From a checkpoint of a small contrastive image-text model: encoder activation gelu, encoder patch size [8, 8].
Rows from block 9 of the image encoder, named by matrix and row number. Rows with one number belong to one neuron. Each number is 128 + 32 x the weight over its row's rms, rounded and kept within 0 to 255. All counts start at 0. Numbers have three digits each. After the name is the row's rms in percent of the matrix's.
# fc1: MLP up (encoder.blocks.9.mlp.fc1.weight, 768x256), inputs 0-85
# fc2: MLP down (encoder.blocks.9.mlp.fc2.weight, 256x768, transposed), outputs 0-85
fc1.109 102:116143101070150118163090075137144195053107111151142167087100121090077062137086108089149119155081103110089151153111129109146193157112179135130155147108152150112147124170074087157166094121057118173120202139115174111144103103165170153178125138122152121160100164
fc2.109 098:151065125058101095092109123220161118109131154100156135175058226091125088110136100119091153168112101098118108103142138087131112135116090138092104104187124151135154176122141159148113117106166171160111111140164128112110115206109112149139123083119166101084131103
fc1.110 100:129165134148124132115110077137185186069057069119116123095118185055157182109195158124183136123165127156114147134155108133162144127103110103140128145113176108115092168095114103125127171103107153155147181113138102135117107120129099079153147172194142090189096118
fc2.110 105:106103083147080128098171110153150129105105134161114143106127101106138159106141129141148125162115137109118123147153163127118076133075078145154153091105165197107145122128084111079124140193129171144112087077146090171115118137091089158130170074179135100086120141
fc1.111 099:087192124133117021080072135152079127125157138092153085134125078125178119106123180166153167102109142139180103138127111091147136168078146150197101109176162175133087135105115106088107103152157106156077161161082190109107072132130136115133172204122141126114149111
fc2.111 098:149144091096083104079181202157182106128135078158118113164157128127133146175089149119144195187107094097123089113085144133114139115121125115111166115134084123117152099135155106171145108120144159127146125155105080088134158147188105134158148134158148085101110151
fc1.112 102:090109106142127090092095112195105068092109100091064092115130162093116100145129169159123140150106154135112181092198089137161188159125136147164157150196171173140139120050104100113113088133070131089161139164139132144134163116132117094106134167122202071114106145
fc2.112 112:132132100169079149091154097114112141168116162134183186118173102169105154126071112110145110096123159177122156092199162173135108129165135168163154110140088142088137053058131147119127076073073089119102149141088118152177157130118135155143065177102189129152124104
fc1.113 105:166064099130162120072084147115168111157121147146158144090155147135137122150101180098140163127074079154134103111148162115099157078113211129156049123189172158187103164153102127149145120121098158125164113121128159181107116145116096174149189163133123124129085167
fc2.113 105:090094164101106114152094145106107180145171094160111122082147117149198151089164146154096163148150125117157101151144169140148123129100136138119078124138168124149128183145105125063158151138118132139084088159142119078048134153084070142155093102158078087158152151
fc1.114 099:112118108135125125114129086118168100084139137127183090097111138104125120149102119130082195188139142153111082158152122117179102090182125119161159089119123147134119153089164149110189101113092096146083148138143190105124108112148111157186111066098138143122125103
fc2.114 099:088111090187106062086166174188108117119128140098123141156112126135186177176156118137152121143115166191095169176106096127157091174140102082134141157113127127121173171082113089130122094120098108139085117193083138095091095145080155091104124103109122169119122124
fc1.115 099:105145141141147132162136126136061121145052096129177111102100134131089093150147113125143166140112112154120127103189169130172141092178128177106109175164155120116085051138152147157098114160075126131094159137122092104137151116132183150178123082109116134102080154
fc2.115 095:107212181157104161186157111099118129123142145100085127087092045123190153125112062130083145134102113150165145110139089130136155133101103143091126131031146144140064164136126076113137104160154099092084144110153171082173092140163158120105109121084145136184157119
fc1.116 101:050203135138101162061106169160199117133135122173186063066128168122169133181062145136078160201132126063214099105141093113183166099090189122095119138127157097132108153127152092109168090139091153098081104149104105155143134138128136164122133127135149100147151102
fc2.116 102:158126157113152090113128148100096103078149070166143167078122095136164107145114196130212084168119152068132113137114084188206179171119172119086111133112162140115156106169130115100108165114110083169106116139095115111159137119117081128125155164145075101158147109
fc1.117 097:101145147086118127170090107121147160070117132105102117095099148111096134116132144135088138131136156124135153097089104129089165124172146164129178129131198191126112148154119181122195092146143114100093140126143157123052162156128090112107093148123157128169118162
fc2.117 093:118137156146103076120063173195164118105112168101118075130131073149109137109152140077061123119120179074131127088154124132123145154103176156104106141102157146136096128132150108103134138131115153106122111071142098118193112171185137129108125115188144115090083123
fc1.118 092:102140152103095170077109113206136124111146128132120141128073091092125131094094118092109185162128205092156174141088081105111144148106159129112073053136160165167108106126143113099105096123159119124056172156132096105066109131140133071135124105091143123129157139
fc2.118 079:127120137099130108158077096132094110144124124121115155172101096151189145127133154087128117159196110159131125125140124104157121139123153151143071134103130148146148183178152145149130152154043143099135140126136149116086130116133134130113150143090058093155159104
fc1.119 103:094068174112130104098056195124151082118124104114099149144067090120139138108123203117083150104136196179172128146169124138157144136198111125171143105144157165171106129134123105074088101177169171124110119102110119086125144165105126125155152183176134157176092213
fc2.119 103:134167114067148143126139025094232112171091169150166136134162095132095153121094091114154181158124114092138085112125177115097114192112119114159187109055169151130085139120155189120208177064159116111119133091181115188159180087169140115165135115100151086146121104
fc1.120 098:114125089149134123145111153171169086101064147128165089081091118123088120146114108101096131146184090128117079126093115139201137118149219154102087158183161167162126116186136113108117115141131119105115148162101073185140131131095117126102139067088143134105142152
fc2.120 101:143120110159195134076095141109064126200136106171143113171115156121135127093163155129083183128097129086124072175165139130131092150144079120152146158127100116159161081097121165171111072114148136177103114142157153083146166138134091112152112168167117138174095150
fc1.121 100:113059086040157108138131152110104148127070156183115147090068093117124131151152145098110121165081098171143143125073163093150164134150197139116068072125135119155063117173130123194165148129087091090114141150127148101076147099147163152106062100123124151115153108
fc2.121 091:184096102102098176162118150156161116075119116151117105087130138159098129116162094074083118123096157112170127149124149132136153125124147147108163048124171178150179102165117149112109095144131147166081092091117056146127159146114090118096106170161072123080136109
fc1.122 097:096143157124158126074149179165113172122139191138127147100125146124127105096125149112086137155164117161118099109118153130132155130103117130181101115134140108165124159095145104133086074183057125106127162131092110101110105137152097082119131193177132154081125196
fc2.122 096:104039124181123136167148111090100069106169103145162178107178135199102168200134093086139111141101187118150169166167150113146119153133096123154103192173155129109152087126111190101128083126158169110126130112137086129125078103060079156130093088138088076127107144
fc1.123 103:087048170123190128126124140139164147142113145178069053080109168097093119123098159156092134205135162158108112091131130052115172153083154156133093141089142105170116137098106119113133132054062184158117132137112113114104114127106101105148131107186137125096099129
fc2.123 093:118192177128115158147095138130168139152092174179103101096121093066074088106157153150100094143091109152172086078124091150101142104157083169079150135114153108110115086169182157151102122124151128114139176083177124143112179084160112149130104156160117108146113168
fc1.124 093:161109137098184083159084131116178157154110126122069126136128117089090031119107154078129186143159110178114098125151155025196145121224121108175122142163084114189092166120127139129126169137138121138070096131178176097078105108160123128124130143114157112087152165
fc2.124 101:170194109099059134137165104163130116059148083114184131108135101106129184126082134128179077141095130092146100117062072181085136123038118140122140147123187159071125046119144129094127152159115097129119118169158056117190152119139131123099197070120152055127144089
fc1.125 107:129138178086149173105114101122168115081116153048150100119111100115090130125110146161046117169089150058106129123143171118148104111096142155122136132151146160101144117128142142111160071132129120137156139133144149118120108165116092158098200097093100193140143123
fc2.125 109:136113089093099157127036129128088167102129171138186150146181072135141113091120091186168090082105127063146136180095162114134126113129122118095188122109175108140161146129160169141094140178110085154130094083075141192118139135078153110135170178094085133197143073
fc1.126 099:137118100118120148078127142107139134119134130190141156086146173129104177158074102101086134207123137120121138127162180116086143123108175120109127125139086144193116102126105114164125091144025113093157070172117155136116160093176121160125152106085177114154136124
fc2.126 103:113193142128106130070144115116177123155130119172083134126090034103183139103071107080148117168173174164135112107105056144159078178153139117117126176077180148044107105103140133137134091095134144140064147163150080134120172096123111125151087124106139186136114138
fc1.127 099:115095127102090151146119195127169151102048172167158077114121079111129140158138155104091141168085132155143153132113062060119153147156131081083172133142123130183137128166168119149050150066123173141047110107105119111106137168121139133111138134144152119187123143
fc2.127 102:175132120132116110164116105165106099102095149096085083171105142095143121102113212123095144095105089158125097137140136078175129138102078134164187059164128170130102115106147122103123165129115152140152137134111163167137071177170132128121166115103114125108091117
fc1.128 101:120136144141174098082096108137090133133080128121143174077088181140143140104160108117134124140127148129117136170119130156118201210109104125135120093167112189148164128110116136086091085130110198139110094158049150124112129122102189120110124086082189154149119113
fc2.128 105:130177115140153179143093045149095121122123127137090167143188067102168089123124118127159171076125127165134144149150153141152124123150092180070147124138188074077114106193089143123138112095165087094154097101142088145133144065123122054160136103121157120146140120
fc1.129 105:067104119064128094154156115092165135092142157177082090143062064107169142107090156096138112178157109133149175146117113078134132154120181130129130126130138178115078135178110089162126106151132098052095172165086106136104053120155090176117130052174115162076118173
fc2.129 109:078052128190139180146114173135134060121144112162125116085127153186117170136188145132142145100110151125128146160135145105085105156178101158148108111101123106138163148100101091069084126134161140128106133068110073157096118138119139107174100214128135087029104166
fc1.130 098:142149153095156139140080137154173149151103094159163094095140159108072032105080157103135100126114130095134112152160106164146179163191080166140134160096138098096130167105055137191146120161122139120152152130119118161114115112181111105177146155128163153094137156
fc2.130 107:136194084148065110091117177100118125147117156190149132230093088178178158139142120129092113121163101086178136117104116167102093091134119119129114123102111111075193129119182124142095144119134135163072161123101114103086163130141094100087120136120087121145094132
fc1.131 101:107133191171144070116125169134134133137097076129144134080113146065101095125152108174119174163121122139098145137106133105132069113118087144108165125108174082169120050153115107137144160120146142140128103114140141109077096080116135142119122090111225143074122122
fc2.131 096:142114138115181174131117168126113137172112142114128098071118174162101106155101145183147110180147127126085128161165152101137186094161152051124122133200089156103159155122182170139082099099129134087131164127109178172105147106080102186092094103095110118101142197
fc1.132 099:149118125142140104141123088169134109123159093151155064110114161130121076154101127158109150206076116103117118149113140127161135109032116109092152128147109127102160118129105119131144108090092066129107171135166136108102147083184100152112135136080155096090135157
fc2.132 105:093125166120158061097077127134129114104151126131140097135094170151134138124176098116186085162199183104133081129157138102164139197178117076103112089145041145091113140142147151132033110161149156145081165093164177097062147112072142127144103134062120165130112125
fc1.133 094:119145183093129144134089128109122159084136107053154141116098110126145141135166151115159123148145176157128104059118134107152188102140153111152090110162118176115095086122164167113142111182126115081163125160088161080083130090168086088081106104117159122141114200
fc2.133 095:134115149147116149131151141099133073164089121152175102179150105203139144142133155132104137160117131069091130130136150116085079140058082115091177075099136102204208067110090154126126150070169193078137124070147091144129177118131203164167145143112126105113088116
fc1.134 096:030160175056148081118097099143087136105080143132170146125154159092136100166132161118115105135126089172119123076141197155178115153104120152103090064203136102135144108105107102110151142106124099117086120159135138115151173170119065112119128155124119076158119166
fc2.134 100:120130070098150110168110134149118081099177110108087146177102161174185138109156138117115144137143077160117172155120112120145086127108116168188098186121092099192118124111142093136063132118108099127137150191125169108108069117113155162043141120096173129139109151
fc1.135 105:111149127139115072068104066143114129158084097118099131140106116110142097175103116126091180180119081110153160124177135138115078102127116114142119166110189148122105124082092119171093122182084158139154154127119075102094099110163129095124088119088180103133114137
fc2.135 097:066091129074189081133152171173129112152160165106110164132118138121127083140117089088126135191159069148095140118136156048130133164120151139153063151120067139102112166099137131184085114087105137077215114122081170107121080151124149113113094069201184147101182140
fc1.136 102:026107128096129136141116135104163173119094128193116118120055121133064145128179109110111153185111128093128163137153176112144095099191143108148097095128127122138097111149119104133100140118090135121125203184090103115093122122121108157119140023146111131103088181
fc2.136 085:128147150170160136148129134106118134114086126118110125140098123128117156126152109133142135122081097173138160126131135114127150134159148142112111091119127136142106082183090129165140072119099078089219130150073090136068060106143135115140120164149174161105123176
fc1.137 103:164090148131175082136121158106228150137095124152129118115115095139090143132134138137092108168105110194188119098106108112151109151168161154169109087146122135133081147140084138141127119092117186131145144128118147098106151163147112153152093147172141165133170175
fc2.137 113:138141125156121191110153092163107118129187064088080158185087125101132110118112130103142143125157133095161133092134091150195093094109117143110123120129114078096123132117175141142144096192103142176108097181165128120143126071141068176112121136146124134096145081
fc1.138 103:161129167095126164113100086134124141101072171162179099128105115064176125092103136130053145173108125168117161124183124098115179176129079159184127150178126158179074138110136131094103106111051180121067105190171171117125103148120114092142150089115130072147147134
fc2.138 096:088139145082195099117068113150136141146116136144168114105046154123114078108178130140057134123127090130101110145119121084120145172105144123158091141101071103136132136119133106167153121077096129191131154145157161148027092149173145137138185104129093160143171136
fc1.139 099:163147197091140138128106079132140153133110145147172115101091055088122105107148167098116134123058124134046091107143133170167115139159122152074126082160144132164103073131089070144160109124097104147101156146156153086141119134129138106171148111185099146096132135
fc2.139 103:155108142126107117134143076125141186130164130087191115116087151154166146152132108053144129116150166199102113140154165136103109085180191143138116102115065064109133158130078125144172131170127164157118122135184133122117174107097120189124162176118089162041116131
fc1.140 104:051152136082178099179129174090113147120083169165129161121111084133122088145087202115136085134103127174101099141096128121204151136106155050101152113180141121109119063191144044157129100127122107136144162085044106131158116110091184139136129129155111096068097151
fc2.140 109:176058098084059164131105051156123172199117072144172154189137147157131115122148107149182098098151127115174139102099111128134088053088155101123148084163159105135139132144129149160104129153132163137118078114128153133123149084140092222110148160117165120150187084
fc1.141 099:102162185169178128114070154157123151166104114167082165089162161092179146094164181156105164110074142138123099107102164090114164110118161179140113082151105131225065113127068092133115105095094179174112148170110171134151117151175168134121097138117174128077124149
fc2.141 095:147138158110106085126112133101113175159119133099164146124151158139126140108141189137147099132135173162136137119098133182138128111151140135133044127163114141150153143184177161122098137134144121070158083120116108122061170162081102145108111118126093118141084118
fc1.142 103:095134126115135129073129170139145123114125148103157091129117124076140079179099184133146131169078144154099103046107153130152190106111172135135105153121075126123120111133150075173122125127095108077179194137080112176120085130174165108142211107114118129082127156
fc2.142 103:188117086200144141156118112091093112140106080139139159152186136131086109121096150120123147130111093097124133083152115156194195073098115137146149116151140164109157103123134184122147168074130164119204172132062115151183154129178156142155138140132165096139124104
fc1.143 097:093182104121132122125104155145128103039121124091140144152151163099127156095137128108098161144119107183139080191180098140176123108101077131108069124145136157181118134137119143106099100133112099166027170191123085112118140170168158128105147160100194128074132106
fc2.143 103:187108132167137125041154098059134084144162098145160118109161147157122117160117149147156158142107087100176112130140159136132153077173159125114097125141067166119103135085147120111122119114128161145165117076082109152150137134117130134145122111182132121115077109
fc1.144 100:093129196120121145184119147133122206086117123140147119023142110123144108160102174170157125114079094178067103120111108098112158150165148126112129121127146139185141146168051124112151138129063154073077129125177174152104142125175168124163125134150103120155110183
fc2.144 101:169124129086170065145107161151104134111084107096178143094134116113130127155119178135101119100098100177140116135117110163089115133106106185135159100149095137130099143139132133139146127136139085151125078183121130107160154167097179166165101107137142066146168105
fc1.145 104:065139143139199079153161114167116083132137131148150165126138104120080094138134176109158129145053064178122088163143145113168160117129177151114127122145130124150154061145138033117165119103105174131134139114131137162125098116097115122173121121113083093154090186
fc2.145 114:101105169166116124138128152113126170122065141092142145030138129099116149170161113139171081108110183157125136133122068132132173160097153138086109105101133143090148149128109124101111128175090153116121074087106167191134140138108174133155104136152129106127209102
fc1.146 110:163086172114145140105161075116143130141093088151088130094114145125065083142142134140159170138087169144146150131155122145175148150130179181119114066174120143119067103135098095176150111090089123141131202085090185138167135106172147125161159150133108130127141122
fc2.146 110:165087117131076084146121128088129104150165098143075161141150106167125103160094145156155091169103063117126093074124132176110134097165112090143146160135095194117103115140196191145148148120170119113133071072119156186143148155138131134148133072150145069128145081
fc1.147 094:090109100216136125056122133153109155107102162134156146063101172130144136142198118127123105159143147124134149139155113139097106121111157120177133125204193154126118072106099096145141118114127132144084206175097117149116158129099123139095069127083092174174158138
fc2.147 098:168131085168132158136130138151140170082112131116125139168177108092123111084079143096186132114123166140124127134099089099124136091126080161170118093147113166174181143142153191142120064140095154083164123132162073137152150132133114170090174118117203130181125084
fc1.148 097:163112094117131139056115110180165097110107135092130150069133152103195170123120106090172140120137172115127064125081152117067157178141185165121106134116126174144109122121088084119109099135112129158159125167093119174111060118122118116147122137081202077148104172
fc2.148 097:173163114038109118160155136108177142125099147092148140137105156132142132202124106086135130100155110154128144059112080187152130160149172108145081117082112104069126125154154110111180200107110109186109192150139122056152160108176153092107111151136123134154105067
fc1.149 106:132171121113119115111166187108136176103045110104143051067151142085186108205105157126112097141131161108117090160112089111126164170053209155155100163142104173161119093147150080158185162081103133108127150115097115107132102106127202110145106073075130147143129148
fc2.149 103:168149113152179133202091142084045098106131120131129131110087084177106104171110115126167065124116130081100116138098114152181181052161164110214135147158104173101156105168145144105112156102103105143129079133102121140145135143140147181125148121087159127102138115
fc1.150 103:142098161181114105125137128137119168088110086155145181113157137132133110160133146117103141125088115131114145160100163082179115114101156131090149049161179160177168086172043098135147149151126163090117165169039164101128097143176140152128130155117112100161097175
fc2.150 091:190166129173130122138161066101131140140133168153112133146089147164097163158153110151125109117143086146183130133141160140111116068163161144109116119108120044120127165151120118087136150185120123126099127133177132129102066138131076141106171098112141164086103103
fc1.151 097:127148150114133103149081055161134163151140126144093139096119112044088087128141173142158159131145103139083148090177149155123085125106154130088145142145226138120094086164075117167169114150092109174136136140085122134113087116117150115170138125155119151131166122
fc2.151 108:126145107187098186114164084139127132134110122167180090073177148099071158159121103142106141104157115143125119147151158163156105118107137136100131078126127040075116134156142177124164159158118148144154076082169107192083231088102210150114142192137132143100143127
fc1.152 101:076096160132212150094135137199151068198118141092056122107106189157139115145127142125123144187152139064149133102135103120084156130127164145118145183112158143165138109108125118145168114107124197049164130134099126134087073159094158118152141091049125182102111143
fc2.152 100:139156100147132123167098132117095060036117127158090112074175098121131088133145097143102110146116130149173136122133102152132191096117071185116135115120136198135150115156115159120120104173175114133140171088102160155109152080153091101110130175095164135126032174
fc1.153 096:081075182083137102126162122116097122145078154140128157078120113102102107144146159181039133164061197137134122141126126126087109165177128166172183122154140156143053133088135078104101115113131141124092212176135130095087090063132121143178117102128165150118087148
fc2.153 099:133222221141147109080102071135160100106125139127146107112116119083138126107207109128081172116139098074136128148155160134135101186134105073117109119119120151160136105074147135072169087094165087125156111168132124179147179151185107125110159156186101144130083118
fc1.154 100:115160143077180117141132144095120172158096136133072133155115080125121115108164182089154104120149112167117155107169120116184086106118117121164137162162113145147133122109174146190085122133140126121100166119105161061122108102115132110078124126139138191124145126
fc2.154 105:159066090181121205151154134166065136090167122141164131109139121175161135107106164139138114129100151107083132166121177133072127116097156156137169169115158086121193071121145164122154110113126099056162163129124178129190150111144149136092168170161100089137062125
fc1.155 098:135102134110144067134079126168097152113129093166128142156144169151123080069146154061162118113146095126159086125139198074176136126153182130137104158129166113168086136098144092159108119081124112152145167152109096108121118136148119096103155128146140093155196151
fc2.155 106:126170123111075146128088188151120135113173172115107145130102116130148125126111097114108129133149138154095117084105122141097126159106165096114103167125142085108101122092148099131155160128079121158099136137142162061174105161166168149076129194135127159154097068
fc1.156 097:194141143134181111156114133168123149113092046101083193065115130100113097141206084139148177154082156142113112177187108094158181144136061189123110119140106126192107153119094161108049157068085154142137122138172198066124074146128140104160161102083183065107146116
fc2.156 097:098103088149058163090149192196114156132111110160189168103149104150092155109134112158190106142097193106077101138084102150099108120093126141123147139095136057079171094082097115166123107100129149160108104150079115127157170110112106140162104108194139072104144125
fc1.157 100:096118139152181094130092143104101124143083098080097174112155123100115156155171139113090086116096182144146109119160105142160127123137168118116050118235150149118073088162101086149128126147129169116059117166103167096086134152101139167130121142101070072044149106
fc2.157 109:095116145136152159132176149151135137193116150101163138109081175119072104107152129180164123123075108165108125098069062138102108111128113109142168149166131053157169068097094069130084128108153169107117079107193133173133126125100144149149157111165129082103080159
fc1.158 104:073147145105154113076136156177159054072127187188094107090152072136126148131118120126129120150096122113132096151096150123111153145114188163163124157119139100200151172125112084118092124138105175063120103130082092162096137144092116077163175163158108137154124198
fc2.158 102:128081135065113141097090190126123118095177074171073122120201136170112149142084113125111163120130189101081092134113137162126150143123164119154095101123106128142137159156154108088123095172083046133103084131091135164127095093153105120116081157152133165154118141
fc1.159 101:097197155121162103143122107113175142140061131131125128097141157095088138065098219120181109107081124102094116097095119126174138187157165129114119085138134152113111154177111068183165151100098130093131158137091193165146112101139123107204188156107106141131164159
fc2.159 109:152176162141106133182145119104120128095071094171165094139102113060149122134083188163062112137132098139107105125147123139129150149130068138076090113110115144126125134167129098098111137168124092121168136192136125158102138136123159138102139154114132113116133126
fc1.160 092:135133108103131110088087079137119116129155093145128100095137102067135080183133133087171154150111102130111168123107077127154136152077108137110125114135126115111137088128110112166136105134095120071132164127163136178093096120104131117091068173120139121107152143
fc2.160 090:170154168098130136146052121113103153127101189128139137136146071143106122102110148135121102116146124178158158131110157125137187128081145158094115071111107116106135114193115113130145128168116046136082076165153166110154169070139117160097096159103160195153127115
fc1.161 108:117098146114125091044129142136154094138157118152143148077099148123212175153127095134041132199140139161101132125137116092086126160148162109172113152148172181136076143087110126076110077128100143133083103116167132166141096100135088135104166137156172118117071144
fc2.161 106:130163079148148103113125062066061122127080128127132145144141152157120176166113113111149111096106100127189115154154152106177173112116122145141143043094112133090151147168185173141149136142109151156148080145111116140066101112126165078161125084069132081118135073
fc1.162 108:165138161105194111135097131173117169150087165172108102051096147086095132104145126101043168139119144101031103115152173087121157159200102149059097136144169115169115089131089104161182105100139107099126166139139145142117144138181147097119090151098167160117132097
fc2.162 118:157081117071140101113101165156143147179085135125074118071129111150105062166138154106089107146075149169058114121172183117092204127122218172122118130144170156144117134191062117150122150104157105122124076097139112146132126093160150170156066151135140170134116110
fc1.163 106:144092133126149122142111103129129163153134130176110093034064101082154132141127122165092161153108088107080103171102147160140119121091109179097154088116115126186102176161151185122157141124089147077087150163111125177063066142121093170181166086091139136124147159
fc2.163 113:195166167068138062152117155134146152155159145131091144073102082144184138162151113116116148089113069086142137165127155167132143125148169157108095153134118154089073130100091115094100115097176118147093111121117091137152101137143102134134099096193146112103183137
fc1.164 094:097111192123144096067117170121138114153130084091129169150090086103120118152192149163143135140143135138130109103148162136093091134183132156110152120145108162139098082166126072181122094168131117144129111142160108155114085170120155163155176068105150119173134139
fc2.164 078:085134138130150157154098195164105095118119122159127174094116157075137129121188127118137141116121097160097101113080092103149131171121099103140070038162122133141109117081081105118133093108125136130140086129093140136134182083135106159142094186133097140135115146
fc1.165 096:216078143102129101068148138147180111128086092116138160132063130129194146085172144082043126147110126142069119099148195135118093123142130145082088112168082134175107089135087052129097101076090170128108108166123120085132156171120061173163167098185101152118113138
fc2.165 096:106136116117128144160091105164206191149109173089163168104127113106130158089159119094154111100152163208124155083134093153143142082154145152187127157140076099125137096094135132153114105135142063135129057170146122098190134152133129194120106104113107157150114106
fc1.166 101:068141151154086134154182112095081117116074122135156096085127097099115135104156084113085162197082123151127172185183139119169109136110112094085120136166114154109168105184125136112195114124080076097070155169084069099143137086131178112134130101052159108075093156
fc2.166 109:087128151220120156109119141143137160127167090163155098148110111126183160090138114173148166181163097126143116183135102099136068126088098126139135163050080156118056145097151095157083120161135141134179167153109145138103138108129132095186142103118138091147142157
fc1.167 096:172137129089135101069141126140194153125120181129122144124051144067151096149155082122142215114133142133127169136109151035102163135144152146100099067128098157115105180151129108140092115170036151140145119140086166142069136093110155101109105137116133128103164132
fc2.167 098:142126074142066112166162108141150131114121125065156062117134133150125172125111116155140168135156171127129122082154061133078116142123150137206063098163155089087101089170145152086185152127093106117125095148115094152164108160155191136172123124119174138128134123
fc1.168 094:216105101090184104161098043157101178113122088134097103170128147131080054113118123100114157152114123134053108117166130090186096175162154132116103130181139124106098152082140153201177134079116128170114079170133183123101125134117139152169124176130164112109140108
fc2.168 096:193134132131078074124151161119095131111155073106177136122148118144140098128079117119154102137145126118135160122072030128142167132062102075110108150163182125070151134120129114101137148145057091182129055191135131122201123147105135150058101144121147084136218056
fc1.169 103:126128086107117131181088088157178103129071080087184109093158195107100113192074205088144118120105100128081157122100172122206105086104161098153143120163105114113141102113157092155145140091108147071128160126105143190130068113089108123127181136084124087152108133
fc2.169 104:120111109127072120143163070119191149153146159182153100149147102140088138135163101112078152181168112059097147169084182115122078161162117103073132143064103078155102130125153178102181144114071108116108136080119141128099112145133147084097153120095148150146092122
fc1.170 102:165080118076145047155156132144138138101101099141128082084098112091080080148160147127120109130109124156160124107123095087146141158161122086102048084174173113121066096173137118167135142134099100092123153142051169136097126145143172154143104108155154178104135150
fc2.170 092:125096146103129096134104129108094066139086082152125178097191158134104103167169123135106158196109099152128140182184148113137140168124099115167138123143122182138147140041099112105137151132133119159127094108106139144168104165158150114121093174153125121130129133
fc1.171 098:117161118121133132089165089155122112103134141121182130140112186130095174117102123127134126186119112101120132112131141077128116096107155125105127133120184104133053125144105115185144177162126132127114187169104103126089137112091164108081120087182089096091108157
fc2.171 106:125178090156129175199107144147121087134105206131089100101118108123132115116116175140093064088108146128174160098148100184098134151127083159183110149155104125133180149064145146101116091162152119118111155088112161149153172182137130135108107137145101079116103137
fc1.172 091:121142128132118068172091187152126089061072128090036134086118139119090103088153152109121157103145072091088121150138130099194192157128168163149084089129155139098087093165119138100168146167151116117148149163102188118073175131152134088133158146096166103081095108
fc2.172 091:141122149102118180104166152126116107137089147160114146171141148137134147064058118126122180121139193131141073125135130137071101148141125179080151189098136114124157169103105128136100141123108095126151127143163095137147116206125152119154161115165085180137183141
fc1.173 099:162159124113179089092094121140092124103085087125103160087114129082133056134153148144107135131107108143085081132118118117143163144111128155109120105167162118149144064179140092145123145131080130117151105210148106179117133151112146170167182136092085067094112112
fc2.173 091:105099133079165134180069164154035167091120084133154109114150156120123117143128133114107111147158158105136141193122118131170114130163112138130121155143143103147185140141117136107161133126091067130152067155094113111104199112075189117133138047121117136191161102
fc1.174 098:109214145167130121087147117168135170091135110233151121124169153090157175117169119103150131186107085102156136126135174094110109155091121165087148124094153169122124083128144114086118117139114109116125155118141110125139128150137120058107160094107098142149118123
fc2.174 103:125160181184142152190111098121159087080117095167134134101140072145150104132118110143190120116071137129146176211122067207119072046173116176081094175117199099139117146157053151129140111111167156107157126162149073177191138114107183137132169163106114080099125122
fc1.175 100:123150157052087100077118109144146120116098136133128179132150159091149101113130123100155116119158138127116107154175121104135088150125132157084066127151095128118100115099051077190124118110084168160137106137162101122134147114144103162126153155149147137182095179
fc2.175 091:135122108154163106088163092159170108135145078186135080092131165084149112082156129130182180173085162152165118161164173110137132137162164143113112101098091148110096129154132124130151142125133129127231133143101096147121143089152095121119182116147124083139169143
fc1.176 098:123103082122189071146094162147132108088080095144109126139099112106138173087151133122104151157117176129170074159096148116124102165173135163139161084159162185175047102200097096143103140103150083143048121161151129141070158090105165154166067175118112121119147125
fc2.176 101:135092117173229116098127085131132082133134097105162110078161168103089065121132159153108166142095120142151108172193133104129104122092107105102159148172122112146080084112147175114196175074097154158128131112144156136125118160102149150179147116139146123123133129
fc1.177 092:068165128195173144096162149157083178135131166153125139138126103137173136148149113124149155150084153155066134132141152119070174176141132100092139153111158093164090163126093071132149107151035136057170140132099089117077061094174114080186150154147142113098164184
fc2.177 090:142084124076158129175100167120092161078159124076122155044154117103135131159154126104132102124137190141099147133111093181174139127062142140082097110136108148085123112206140141129113151121156136125126058180143151109114133130119137180131134064103124124113138116
fc1.178 095:073162131130134065125125104160119097104123090119152154111061139120176154119121146152117134173106170114083138127122104200149125179090107175114179125136119122119107129115187120084084110175073105079074168179120116141053158084112108161131142133112101049137184143
fc2.178 091:196130129125101145181171133167121141120097115126135153070151194109099151177107109157128115107110194144136132187083122165148126105152183155149079070145145108130144137142085177102173164149099129121127090146091127172129168144130125206110155132071083209148135094
fc1.179 101:119141076115192128147131197164165120097069089147181111090087187094100119129124115140137147109086138131120113186061067153138143130113164121139139148145156094198142119155084087100157158181118163115128153102095118140059081079156107157120116141094120132154125138
fc2.179 096:153140089116111100139144203189119046116079150146072159142155139133136155148170160097125132138127134109128114156141165122118127150135106133114085135158131175181199087122127167145120117071166147159144121113085038128174143189157179110126183095189076136084100166
fc1.180 103:153111119155110148116135175084088098120117089097152167112190158106137170201150136085133156130097132134138132135182096104177186097083202199096129169145108142147124063198090079110136143066144148091094147148115155134153080101175154107085117136100149086116115155
fc2.180 103:096131147116114110189163141133096123114145153105112076119140109138092099129113116181109113141138115150167202163135128120118126113079097109099178179115175108081163166158096112055128139173151106114140114125125147119140065097057148083108124125076158126086187119
fc1.181 102:139118147094105136088141126175134193118093152156086146061162120047106136135118159125122171127090123191112123130174091154122146137102130179127124117152112125096093094120092061189135116140095142120156141098119156194165086118153139120170132100134124120133107180
fc2.181 106:138111055126150170115165103047122182184129125123157154170098100134156084123073114097115156088090082126137133108102125092152058092129098150125182113078106085059115104110106145183183089113131174175166164136110130095179103075152169132166133113127169087161125085
fc1.182 108:150099127104207129098116114177160192142108116134110079138056106120113083169088115124094195136113136157132107129188110099140179120139145177156084117142111066141106162143110114182121144147110146160103138189170160130088113136218083139159079177148119154131101162
fc2.182 106:116102116158083098101088093135179124106128096098130103096077144134089095100088155120112177202076092117087149116099155122100118178111146142086101109143161181112091115166138157138155127067089136158134090123115144131101120155123109129130205120166176085108094103
fc1.183 097:155125127077159110117131088143094140126104110169104143140147142137145137096132131101141139175177105182140183104158209064136141217131124123146082129120142142121104166081126127140115126106068074107109157139103108165057112104120188087117169144138133147135156097
fc2.183 093:123142113178088152110155121135100120155140126113090146164105121163108118154077186148166109136101122124122195190128117151126170084155147095117147122106179071131151117146135100145185153134101158111140155128112125160148140134056142146014164118103108128127030162